{
  "model": "audio captioner",
  "dataset": "synthesized solo parts of chorales (CocoChorales)",
  "train_examples": 39062,
  "gain_aug_db": 6,
  "n_mels": 64,
  "hop_length": 320,
  "input": "log_mel",
  "spec_augment": true,
  "win_length": 400,
  "tokenizer": "word",
  "vocab_size": 56,
  "encoder_arch": "vit",
  "encoder_norm": "layernorm",
  "encoder_norm_position": "pre",
  "encoder_activation": "relu",
  "encoder_mlp_ratio": 2,
  "encoder_head_dim": 64,
  "encoder_fused_qkv": true,
  "encoder_bias": "all",
  "encoder_qk_norm": false,
  "encoder_parallel_block": false,
  "encoder_inner_norm": false,
  "encoder_drop_path": 0.15,
  "encoder_patch_size": [64, 2],
  "encoder_layers": 14,
  "encoder_width": 192,
  "encoder_positions": "learned",
  "fusion": "prefix",
  "decoder_width": 192,
  "decoder_layers": 6,
  "decoder_norm": "layernorm",
  "decoder_norm_position": "pre",
  "decoder_activation": "gelu",
  "decoder_mlp_ratio": 6,
  "decoder_head_dim": 32,
  "decoder_fused_qkv": false,
  "decoder_bias": "all",
  "decoder_qk_norm": false,
  "decoder_parallel_block": false,
  "decoder_dropout": 0.05,
  "decoder_inner_norm": false,
  "decoder_kv_group_size": 2,
  "decoder_positions": "rope",
  "decoder_prefix_bidirectional": false,
  "decoder_connector": "linear",
  "decoder_tie_embeddings": false,
  "init": "lecun_normal",
  "residual_init": "none",
  "optimizer": "adamw",
  "lr": 0.0018,
  "beta1": 0.9,
  "beta2": 0.95,
  "eps": 1e-06,
  "grad_clip": 1.0,
  "steps": 22800,
  "batch_size": 256,
  "epochs": 149.4,
  "lr_schedule": "wsd_sqrt",
  "decay_fraction": 0.3,
  "final_lr_fraction": 0,
  "warmup_steps": 1140,
  "weight_decay": 0.0
}
Rows from block 2 of the audio encoder of a small audio captioner, named by matrix and row number. Rows with one number belong to one neuron. Each number is 200 + 40 x the weight over its row's rms, rounded and kept within 0 to 999. All counts start at 0.
After each neuron's rows are labels from the 100 clips, of 14848, where the neuron reaches its highest value: "top examples" is what is common among them; "peak on" is the class under the peak. Only what is clearly more common there than usual is listed. The data: synthesized solo parts of chorales (CocoChorales). In brackets: how many of the 100.
# fc1: MLP up (encoder.blocks.2.mlp.fc1.weight, 384x192), inputs 64-127
# fc2: MLP down (encoder.blocks.2.mlp.fc2.weight, 192x384, transposed), outputs 64-127

fc1.306,159,218,208,219,254,271,211,276,276,147,232,169,178,150,186,228,178,176,114,197,172,194,153,108,205,279,221,188,194,158,199,111,240,218,149,242,210,154,229,117,292,196,170,168,244,225,256,213,187,151,152,200,200,237,218,195,223,221,138,209,163,165,241,186
fc2.306,200,223,164,200,202,224,217,192,219,246,176,203,240,219,251,162,268,156,223,162,140,268,133,219,108,222,189,255,192,162,242,172,187,156,131,166,141,133,214,211,160,168,196,222,173,222,203,265,140,179,184,178,202,145,207,212,211,215,126,212,111,219,142,250
top examples: note G4 (98); oboe (85); note A4 (43); note C5 (29)
peak on: G4 (99)

fc1.355,190,173,128,222,124,183,214,216,262,181,194,231,233,147,165,142,245,137,215,220,158,209,251,199,172,258,133,264,172,174,209,196,190,194,131,125,175,230,214,214,251,201,188,217,159,245,254,238,155,208,191,224,229,169,201,254,215,190,124,182,220,227,196,258
fc2.355,156,144,182,208,248,204,165,176,265,166,199,246,214,150,223,106,218,103,177,216,178,236,229,184,229,174,139,238,158,227,163,160,245,203,158,148,244,226,228,241,228,212,213,166,238,189,202,247,169,150,179,251,234,210,242,197,213,208,166,193,213,189,258,221
top examples: note C5 (62); note C4 (38); viola (32); oboe (25)
peak on: C5 (62); C4 (37)

fc1.83,167,179,166,213,196,150,128,266,244,255,167,245,223,189,183,200,156,154,186,204,223,212,233,162,270,198,214,191,191,219,200,227,147,191,168,164,258,269,232,180,225,252,259,234,198,148,191,278,121,207,194,141,196,186,213,244,191,250,303,159,177,252,181,139
fc2.83,195,230,158,174,181,213,183,199,266,189,157,234,196,154,233,139,228,173,211,145,198,188,249,147,268,159,212,202,184,195,222,215,220,226,192,176,247,261,306,150,254,238,227,148,185,170,164,233,156,170,147,231,238,215,200,169,224,187,170,158,164,211,202,222
top examples: tuba (55); note C#4 (54); note C5 (28)
peak on: C#4 (54); C5 (28)

fc1.274,199,195,280,255,190,266,156,176,265,196,202,92,165,213,250,188,197,253,186,249,224,172,225,187,177,148,295,291,165,242,194,214,253,228,201,154,194,204,125,259,177,234,171,270,148,224,174,173,206,283,269,151,153,278,236,160,220,248,213,225,208,235,187,209
fc2.274,162,218,220,203,202,219,243,219,164,194,216,166,189,297,242,174,207,256,246,231,223,168,233,196,147,137,221,274,281,206,127,204,247,203,186,262,168,260,166,157,136,164,270,249,230,203,154,158,150,183,226,165,149,248,211,181,220,221,253,124,220,208,243,151
top examples: note D#4 (79); viola (61); clarinet (37)
peak on: D#4 (72); E4 (28)

fc1.273,162,105,231,247,222,183,153,232,270,173,241,188,183,215,161,248,237,244,185,250,185,124,249,152,211,216,231,311,137,214,120,241,240,242,187,172,169,239,161,285,203,234,126,207,218,196,207,189,187,234,214,149,149,232,248,160,263,233,197,213,236,228,182,155
fc2.273,144,236,185,207,216,220,184,248,247,163,203,158,136,219,252,175,244,211,176,202,134,200,187,157,199,153,201,254,198,275,130,266,223,250,196,192,191,199,183,222,218,197,151,233,228,234,213,205,169,191,254,233,185,235,254,197,262,257,221,177,193,174,203,281
top examples: note D#4 (100); clarinet (91); note D4 (36); note F4 (30)
peak on: D#4 (100)

fc1.149,176,278,173,203,212,219,274,216,154,228,125,262,154,227,160,200,130,251,232,181,272,226,214,292,169,227,161,139,191,184,245,198,223,194,226,162,210,238,259,180,180,164,132,285,184,159,179,161,295,230,188,233,212,203,227,208,154,217,239,215,203,259,240,228
fc2.149,153,239,221,127,218,215,297,174,168,255,229,205,162,203,214,261,146,263,173,239,229,197,216,214,204,171,165,232,221,157,184,220,195,228,180,225,295,221,215,276,130,174,177,212,220,230,212,123,243,246,218,193,168,227,204,205,265,185,248,193,249,162,239,172
top examples: note C#5 (100); oboe (61); note C5 (35); note G#4 (28)
peak on: C#5 (100)

fc1.213,159,213,154,220,226,228,153,160,243,153,241,209,132,200,160,178,135,150,215,98,172,230,164,186,173,245,218,205,184,206,224,238,170,156,204,173,208,198,163,158,136,221,154,291,183,258,241,238,222,252,193,138,176,179,189,190,180,223,168,238,204,220,229,143
fc2.213,123,249,209,155,242,242,148,223,128,258,250,201,237,172,212,225,117,208,182,226,191,206,184,140,237,196,154,280,216,198,116,191,164,206,210,185,202,169,196,219,219,203,170,266,179,144,195,178,151,131,167,190,169,231,164,214,309,243,203,165,174,175,218,183
top examples: note G4 (99); viola (90); note F4 (30)
peak on: G4 (100)

fc1.22,220,263,218,273,201,208,191,145,213,263,184,138,219,190,223,176,187,202,211,184,209,237,146,252,200,158,190,228,217,163,201,183,199,213,163,309,178,218,195,194,241,165,286,231,235,228,130,233,162,199,213,176,165,105,137,213,160,276,118,208,193,172,228,154
fc2.22,188,240,184,319,210,216,196,206,198,267,132,101,221,226,274,147,155,219,232,130,262,203,168,240,197,170,164,156,200,239,277,157,243,221,246,189,114,193,196,131,206,174,238,217,194,222,144,150,151,175,131,270,237,159,182,206,158,221,204,194,122,242,177,238
top examples: note B4 (100); violin (78); note C#5 (32); note A4 (30)
peak on: B4 (100)

fc1.320,261,210,241,204,176,219,270,212,133,198,180,207,222,184,153,206,204,162,228,192,247,156,172,244,120,227,187,166,191,168,217,255,199,184,239,280,198,139,160,171,110,174,158,204,219,273,184,202,243,272,206,206,173,159,139,152,155,237,214,220,178,174,259,207
fc2.320,230,217,204,174,236,172,280,208,146,197,218,187,247,202,223,164,122,192,172,210,226,234,208,241,218,163,168,155,275,217,159,179,212,155,200,200,273,236,240,147,180,177,194,237,172,153,168,183,148,163,175,242,157,250,187,228,217,175,304,138,174,340,262,211
top examples: note C#5 (100); violin (43); note C5 (40); note D#5 (34)
peak on: C#5 (100)

fc1.209,213,205,167,205,208,266,200,207,267,145,260,221,179,191,186,225,196,229,160,174,230,191,144,123,224,219,187,260,196,180,162,199,233,213,127,224,203,167,118,159,222,241,196,304,183,248,230,152,247,236,223,195,119,230,265,109,255,230,170,189,138,244,261,191
fc2.209,270,169,204,225,181,226,206,139,227,145,222,212,245,192,226,174,185,193,193,207,119,297,140,154,142,193,190,199,182,203,209,251,254,170,136,178,232,201,169,172,150,214,177,319,236,204,186,237,197,176,161,258,141,249,159,247,261,277,201,182,193,207,198,155
top examples: note G4 (100); clarinet (68); note F4 (44); note A4 (30)
peak on: G4 (100)

fc1.79,238,164,243,236,149,192,222,222,224,167,210,197,210,267,233,302,147,266,185,226,187,202,178,208,256,137,242,219,134,192,168,268,239,202,141,223,170,202,136,243,191,243,182,171,151,198,138,158,197,245,264,171,159,216,245,176,218,201,224,223,156,194,199,139
fc2.79,159,197,208,208,200,225,267,263,215,227,223,131,135,174,188,230,187,204,171,160,190,145,260,164,178,250,249,200,187,179,208,190,250,199,145,197,244,217,228,177,205,280,157,265,175,152,207,192,257,141,165,129,210,255,249,167,230,191,259,231,218,161,277,187
top examples: note D#4 (100); viola (84)
peak on: D#4 (100)

fc1.132,150,143,252,234,228,226,284,264,153,154,189,219,198,220,159,153,202,252,214,155,212,252,203,307,156,255,189,141,154,227,184,207,260,183,184,183,164,230,216,236,200,230,175,208,186,155,225,226,238,216,217,224,136,206,204,169,218,165,196,212,164,219,181,251
fc2.132,197,196,263,180,250,193,257,224,195,181,289,186,144,265,221,218,157,190,106,205,176,213,225,267,166,222,207,186,260,201,133,184,200,118,187,168,296,238,189,215,155,234,146,226,192,160,218,141,289,184,249,161,180,271,239,208,208,113,222,237,165,262,234,181
top examples: note F#5 (100); trumpet (92); note E5 (40)
peak on: F#5 (100)

fc1.162,223,182,273,238,162,184,245,160,187,201,148,145,170,265,260,170,137,147,192,234,180,241,187,194,158,226,212,139,254,202,191,231,240,167,155,257,226,230,217,168,140,242,225,235,145,144,126,246,160,218,213,186,174,198,170,210,149,246,191,173,198,234,236,159
fc2.162,181,270,247,259,148,196,262,166,152,199,204,96,153,246,228,176,167,173,201,163,117,199,219,166,197,232,214,212,239,175,240,218,195,152,195,257,181,133,214,125,226,181,231,173,212,177,221,206,183,137,231,192,213,226,186,187,225,258,159,167,162,190,164,144
top examples: tuba (95); note A3 (45); note G3 (37); note G#3 (25)
peak on: silence (100)

fc1.300,192,200,157,214,111,244,227,190,207,206,162,198,208,230,159,238,138,212,185,215,212,285,169,236,263,218,178,222,187,194,205,185,115,203,183,256,205,166,232,123,126,209,224,251,174,229,181,205,188,234,209,197,222,199,177,214,179,261,161,234,105,248,240,147
fc2.300,314,193,160,186,137,194,219,194,134,256,165,238,246,193,144,247,150,172,261,114,221,239,150,246,193,225,160,105,213,228,266,223,173,175,188,170,268,147,153,217,158,239,187,216,180,205,194,233,214,174,137,234,250,122,173,203,256,198,262,129,194,218,168,193
top examples: note C#5 (100); oboe (72); note B4 (63)
peak on: C#5 (100)

fc1.64,283,217,254,209,262,218,268,232,130,214,228,259,337,190,174,251,220,212,176,191,161,180,138,232,174,231,191,172,239,195,216,234,209,155,179,225,190,235,254,200,143,163,204,241,157,195,261,175,216,211,192,156,239,173,153,233,199,183,207,209,152,159,207,146
fc2.64,212,219,236,199,199,218,220,185,208,207,196,161,212,242,192,191,192,170,195,187,212,215,89,195,115,184,182,198,220,207,285,189,221,214,147,299,209,151,223,155,191,201,185,194,170,210,180,215,202,181,149,137,162,231,165,173,194,220,147,179,118,183,216,114
top examples: note F#5 (100); violin (100); note E5 (43); note G#5 (27)
peak on: F#5 (100)

fc1.199,237,187,162,262,248,252,211,164,203,237,243,124,183,222,272,221,157,167,182,191,175,192,141,162,242,160,253,278,220,180,217,207,255,182,175,262,234,221,165,174,177,239,181,265,186,307,150,227,198,203,230,168,197,189,190,163,158,273,238,210,151,183,287,132
fc2.199,235,261,190,221,187,144,172,272,231,257,169,144,140,192,204,212,159,198,179,179,309,198,205,228,190,197,213,109,281,190,252,133,257,240,152,267,216,161,182,140,181,206,231,204,191,222,122,171,159,222,143,211,210,164,186,236,170,228,178,241,168,256,204,169
top examples: tuba (100); note G#3 (46); note G3 (38); note F#3 (26)
peak on: silence (100)

fc1.202,145,195,202,196,213,236,301,233,214,139,252,236,195,207,170,178,184,169,169,187,203,229,174,248,126,272,155,220,225,236,182,175,248,166,153,144,179,211,209,244,92,221,121,209,209,211,243,192,279,214,197,154,171,190,216,217,222,176,141,240,173,207,254,196
fc2.202,152,183,233,178,222,228,281,183,257,189,274,240,156,187,203,159,187,142,151,213,160,164,166,180,174,264,179,237,193,202,119,119,174,139,115,171,259,190,196,274,185,207,146,189,196,236,279,145,219,144,235,190,194,231,241,214,262,168,159,267,181,210,216,192
top examples: note G4 (100); viola (35); note F4 (26)
peak on: G4 (100)

fc1.239,209,288,195,247,192,238,200,173,156,286,191,159,242,198,185,242,175,253,162,178,256,269,167,176,250,228,128,180,244,184,176,185,107,212,162,224,181,169,140,226,235,159,199,248,166,207,109,207,213,223,198,171,223,170,196,197,247,251,185,196,147,198,232,197
fc2.239,218,208,173,199,201,189,162,185,166,271,160,184,199,191,216,184,190,164,218,173,251,233,182,196,218,203,178,140,162,237,217,207,120,227,240,164,190,159,163,246,221,198,229,146,161,170,193,160,188,123,197,243,266,149,197,218,211,254,235,103,176,156,177,201
top examples: oboe (100); note C5 (62); note B4 (61)
peak on: silence (100)

fc1.224,162,282,186,164,194,189,260,182,221,297,176,203,197,187,188,207,143,259,195,267,297,228,236,232,200,156,176,226,259,124,172,142,172,229,185,273,242,263,228,230,258,170,224,253,179,196,108,170,196,208,189,173,164,104,188,187,200,270,208,155,210,245,272,149
fc2.224,159,217,206,70,171,200,229,164,153,296,165,193,160,197,221,181,94,242,166,217,239,231,244,205,219,155,160,196,227,164,211,180,193,245,172,243,260,281,214,200,199,142,242,210,222,164,172,192,159,155,171,191,177,160,133,199,199,182,247,119,208,162,205,164
top examples: note C#5 (100); oboe (72); note B4 (42); note C5 (36)
peak on: C#5 (100)

fc1.180,129,220,182,164,215,216,163,236,289,204,293,160,174,156,174,214,144,178,170,156,245,142,195,144,245,212,162,203,239,225,116,226,188,227,197,208,224,174,184,196,207,245,161,225,191,219,233,138,232,217,229,225,184,157,228,154,233,166,123,203,199,170,215,211
fc2.180,121,228,122,149,155,232,218,214,279,203,223,184,173,201,196,213,211,147,142,191,225,194,204,114,192,236,196,276,195,170,171,177,177,226,141,200,207,196,205,253,213,211,143,203,227,219,231,135,199,134,223,152,165,179,229,217,220,246,125,250,162,116,191,178
top examples: note G4 (100); clarinet (69); note F4 (53); note D4 (36)
peak on: G4 (100)

fc1.90,276,232,181,182,152,201,265,170,178,249,227,177,265,154,183,221,173,209,222,231,177,302,171,231,124,217,161,236,216,104,225,198,190,134,115,234,164,188,201,202,223,186,202,218,131,241,204,241,180,250,186,253,233,156,202,232,261,206,170,225,155,151,189,184
fc2.90,263,204,205,220,234,142,213,180,169,216,213,172,166,146,232,163,165,146,206,232,228,248,208,256,221,156,185,168,196,155,188,188,214,205,157,229,254,259,232,258,224,192,180,219,139,206,226,261,207,172,186,224,334,224,190,251,180,198,244,176,249,152,279,207
top examples: note C#5 (100); oboe (69); note B4 (44); note C5 (33)
peak on: C#5 (100)

fc1.166,188,207,191,291,179,204,179,176,164,186,156,173,201,195,211,228,168,149,204,243,194,251,219,219,273,242,129,157,156,216,215,185,285,196,203,169,155,239,265,169,155,164,213,209,222,176,173,136,183,231,181,210,269,164,164,227,186,224,199,279,187,256,192,173
fc2.166,248,216,234,281,197,180,159,216,188,293,166,135,154,205,220,222,129,227,150,218,248,191,239,229,289,173,199,132,164,195,222,162,250,202,201,196,204,233,193,164,200,180,255,231,218,123,181,165,225,206,174,207,283,166,215,175,169,191,195,233,176,217,197,154
top examples: tuba (86); note A#3 (39); note A3 (37); note C#4 (37)
peak on: silence (100)

fc1.293,213,205,163,212,153,201,184,160,240,273,98,238,274,152,220,160,192,217,198,213,217,262,162,218,239,189,175,252,243,191,237,183,170,226,155,220,238,227,207,187,152,137,281,184,219,249,151,235,156,207,209,194,173,140,198,192,207,255,153,116,166,227,178,165
fc2.293,194,191,212,254,266,198,195,280,262,234,174,192,255,200,253,132,193,219,175,233,218,152,199,203,156,156,225,158,162,266,269,122,252,248,158,200,184,227,210,171,185,189,263,168,181,179,135,226,175,122,127,154,240,251,254,161,219,232,190,140,181,183,182,160
top examples: note C5 (100); violin (97); note D5 (26); note C#5 (26)
peak on: C5 (100)

fc1.93,226,138,229,213,235,204,311,205,159,135,205,271,227,165,127,169,221,281,223,215,252,206,253,313,166,250,188,131,164,162,223,203,206,157,215,285,160,280,216,265,229,184,202,210,182,141,239,185,286,201,230,233,211,247,221,177,218,99,185,209,250,149,206,163
fc2.93,224,233,259,181,213,201,279,157,177,228,215,227,213,206,220,147,196,180,171,165,220,211,200,233,140,242,153,171,196,144,229,141,168,132,195,225,253,169,224,273,246,159,175,182,151,171,183,163,302,203,183,227,229,281,205,128,185,184,118,225,146,189,237,169
top examples: oboe (53); note F#5 (40); note A4 (40); note B4 (30)
peak on: F#5 (38); A4 (34)

fc1.7,188,223,167,257,202,183,176,194,163,260,251,215,248,179,154,230,207,183,237,233,238,214,293,273,192,180,186,199,184,235,185,194,93,165,214,137,169,135,161,238,235,217,218,193,141,173,193,221,181,223,203,150,245,157,196,247,253,183,210,194,198,217,223,208
fc2.7,200,270,215,203,267,192,124,191,186,238,215,188,218,138,250,218,212,178,190,206,232,215,159,190,212,153,207,170,142,213,241,155,142,245,214,193,191,167,237,270,283,157,257,185,219,187,189,256,196,207,215,263,306,219,178,221,203,257,172,126,188,145,214,189
top examples: oboe (84); note B4 (32); note C5 (29)
peak on: silence (99)

fc1.188,195,200,211,273,185,292,180,212,212,245,214,163,227,246,214,228,199,224,140,201,222,194,224,174,262,245,190,208,220,262,205,147,134,191,217,213,225,204,162,201,204,171,286,245,137,165,134,204,222,227,254,109,208,176,233,170,112,218,147,218,108,209,218,128
fc2.188,217,254,237,238,245,157,192,203,150,233,208,223,203,225,248,203,213,174,218,166,186,178,223,154,252,125,212,146,151,217,229,185,197,211,234,208,205,178,222,123,181,197,308,140,229,170,168,142,232,159,219,173,170,199,224,177,206,208,174,118,115,198,199,129
top examples: note B4 (100); violin (82); note C#5 (41)
peak on: B4 (100)

fc1.105,279,217,205,229,236,205,210,250,151,204,240,208,216,202,141,243,224,223,216,226,197,157,166,249,142,186,217,235,212,221,149,230,163,173,228,169,190,251,161,263,185,179,162,257,128,159,208,189,223,189,209,126,212,199,218,228,284,185,226,183,211,132,178,215
fc2.105,219,262,227,170,243,219,259,156,197,226,206,240,219,225,191,197,179,196,179,194,221,205,109,268,140,184,136,195,197,194,236,209,148,239,166,264,183,211,259,260,211,175,191,225,159,215,192,245,175,174,191,173,275,187,155,251,254,224,180,141,211,114,153,187
top examples: oboe (97); note C5 (49); note B4 (27)
peak on: silence (100)

fc1.165,191,185,203,294,232,203,227,168,176,207,195,141,195,206,236,223,161,181,224,203,151,257,206,217,236,200,158,216,176,234,195,228,233,177,213,172,201,177,190,182,149,183,203,227,211,202,148,165,227,228,212,190,228,190,182,218,160,234,178,226,167,216,249,124
fc2.165,169,203,212,304,190,195,214,158,227,221,174,111,198,217,219,137,123,234,192,203,204,250,220,264,219,183,120,212,171,259,256,163,238,148,174,166,184,184,183,145,218,164,294,190,234,160,225,179,176,139,182,227,249,175,224,213,170,212,176,138,145,232,201,187
top examples: tuba (52); horn (39); note A3 (37)
peak on: silence (100)

fc1.1,178,263,273,202,207,273,171,183,250,240,247,106,172,187,254,214,153,148,177,173,192,185,183,152,187,169,227,278,200,206,186,140,223,206,199,239,207,147,126,231,218,232,260,207,233,261,129,189,194,208,271,227,139,140,183,204,152,236,125,238,175,259,180,174
fc2.1,138,269,185,158,263,240,174,169,253,205,259,161,199,150,219,204,179,198,148,208,196,238,164,144,171,149,220,244,77,201,210,180,188,224,139,212,208,183,249,189,252,217,210,263,192,243,135,188,226,223,209,153,148,196,183,148,214,259,186,138,163,137,221,157
top examples: note B4 (98); note C#5 (73); violin (71)
peak on: B4 (98)

fc1.280,246,277,194,253,120,228,263,212,139,171,185,146,196,165,239,221,155,238,179,172,198,207,151,174,184,176,265,184,281,116,251,152,219,168,139,294,200,225,222,100,233,210,235,185,217,267,185,212,190,175,185,208,208,164,114,234,152,241,225,180,214,189,217,163
fc2.280,175,202,173,260,152,197,258,190,169,269,159,107,153,139,211,175,155,175,236,126,249,215,188,186,259,241,201,164,263,188,279,213,243,202,244,209,227,190,190,145,157,215,205,196,178,241,204,159,211,159,162,232,270,159,186,183,166,222,195,203,168,181,223,234
top examples: note C#5 (74); violin (47); trumpet (40)
peak on: C#5 (65)

fc1.343,215,260,188,269,172,189,217,158,181,252,208,202,205,196,190,199,142,151,201,200,183,191,162,235,257,185,196,193,242,163,210,185,183,150,183,228,191,187,188,170,178,230,218,226,203,148,214,251,156,220,225,150,234,99,154,215,135,196,154,195,196,136,239,102
fc2.343,229,179,199,269,175,241,222,202,238,192,175,137,209,217,261,175,173,170,203,174,210,220,152,225,173,228,144,181,182,204,294,149,230,171,140,236,188,156,170,190,233,205,213,168,198,251,152,193,189,180,118,260,200,197,217,168,159,225,132,217,190,262,207,150
top examples: tuba (83); note D3 (41)
peak on: silence (100)

fc1.130,179,221,129,227,205,175,157,168,204,295,259,187,243,237,227,253,173,208,173,190,183,169,219,230,166,196,161,199,225,223,147,154,94,249,228,142,161,160,224,202,212,122,216,135,238,143,190,201,218,190,171,80,230,119,195,224,236,193,197,167,171,147,199,130
fc2.130,206,225,227,194,225,112,166,224,173,175,206,261,222,211,192,189,242,135,307,247,180,186,233,242,187,227,214,186,195,201,214,230,120,226,210,199,159,188,215,211,183,160,257,164,200,184,245,269,185,196,268,170,267,214,174,229,237,216,171,96,168,175,125,152
top examples: note B4 (87); oboe (57); note C#5 (31)
peak on: B4 (87)

fc1.187,172,190,293,192,225,260,274,220,135,193,212,253,219,220,207,195,167,257,187,146,242,263,180,258,186,266,153,138,119,232,200,161,203,188,197,176,176,246,188,194,127,159,163,212,201,208,202,136,282,260,237,183,159,219,253,190,251,201,167,200,135,167,265,157
fc2.187,200,177,276,129,278,187,304,250,178,207,231,204,124,252,188,233,169,211,151,182,215,199,212,253,184,228,224,146,185,209,131,205,227,183,207,173,258,202,214,284,136,181,131,200,216,215,181,115,281,225,259,156,160,245,259,144,186,142,224,214,146,210,197,171
top examples: note F#5 (95); note E5 (67); violin (66); note G#5 (25)
peak on: F#5 (95)

fc1.262,273,265,286,236,205,164,239,155,40,223,174,183,177,236,217,160,144,130,246,202,202,198,151,250,187,185,186,230,227,230,225,149,187,190,233,196,224,240,202,246,158,128,277,223,186,162,177,251,195,235,239,169,227,137,132,239,83,254,170,172,143,149,237,198
fc2.262,241,301,198,213,193,239,221,132,122,197,191,191,185,176,300,121,184,121,238,146,186,241,167,183,133,162,233,194,173,216,260,146,156,142,186,200,224,229,244,174,238,151,307,166,213,214,195,292,195,194,182,273,232,219,157,226,115,214,105,160,220,167,239,178
top examples: tuba (78); note D3 (42)
peak on: silence (79)

fc1.203,170,207,178,211,243,228,252,163,239,242,181,258,292,146,194,132,208,179,177,283,152,243,145,202,205,196,160,330,202,213,239,184,255,226,144,243,247,235,284,188,186,151,282,237,199,238,183,240,163,202,183,184,233,207,172,156,204,220,161,190,182,250,248,194
fc2.203,240,216,181,181,177,215,178,254,250,228,208,169,176,177,194,180,155,140,130,175,250,184,221,212,199,216,237,144,224,167,274,123,242,159,149,213,264,215,265,189,226,228,175,241,213,160,238,250,203,94,152,185,267,199,230,206,212,142,202,250,193,232,197,173
top examples: note C5 (100); violin (100); note A#4 (48); note C#5 (31)
peak on: C5 (100)

fc1.136,217,308,175,191,185,224,184,157,168,229,214,178,165,241,219,226,155,198,162,130,182,207,183,170,197,197,201,201,224,182,196,133,192,167,183,272,196,193,183,219,190,206,295,160,187,203,184,140,172,220,200,244,189,63,127,204,167,232,114,271,163,185,212,143
fc2.136,166,250,245,100,188,167,278,264,128,244,197,156,111,246,239,235,189,261,168,202,199,168,208,169,131,174,205,173,233,194,169,246,172,216,206,213,218,249,218,218,198,130,265,234,173,204,192,213,216,183,209,119,190,240,215,230,191,160,208,210,199,205,182,189
top examples: note B4 (80); violin (51); note C#5 (48); trumpet (43)
peak on: B4 (80)

fc1.178,177,211,199,198,207,146,226,191,308,231,166,278,251,161,150,165,244,253,233,246,251,247,245,239,239,247,164,188,171,214,234,120,235,278,189,224,195,203,264,202,214,210,218,141,189,151,217,173,182,213,191,219,183,165,235,168,178,192,144,217,170,286,223,196
fc2.178,224,174,191,187,209,197,218,243,233,193,215,243,201,204,215,205,255,199,108,218,142,186,239,198,263,182,226,202,194,227,227,182,240,200,201,176,209,174,261,168,222,223,267,163,209,153,211,193,196,117,162,222,222,213,217,192,191,178,194,258,201,274,222,193
top examples: note C5 (100); trumpet (87); note D5 (54)
peak on: C5 (100)

fc1.121,184,216,150,211,166,198,180,184,192,277,165,198,266,170,214,198,107,258,177,270,223,247,241,224,200,201,133,218,199,236,220,152,131,172,211,126,273,213,205,203,184,142,237,207,148,154,137,178,185,194,155,142,244,170,265,195,173,272,229,145,231,217,278,128
fc2.121,175,227,219,231,187,153,167,226,208,216,174,237,208,135,235,161,205,185,179,245,216,192,292,172,237,167,187,155,225,242,202,192,127,211,184,172,254,263,198,206,201,150,282,158,154,169,218,229,158,148,231,200,257,240,229,264,198,166,191,108,210,238,169,188
top examples: note C5 (74); violin (68); note C#5 (33); note B4 (30)
peak on: C5 (69); C#5 (26)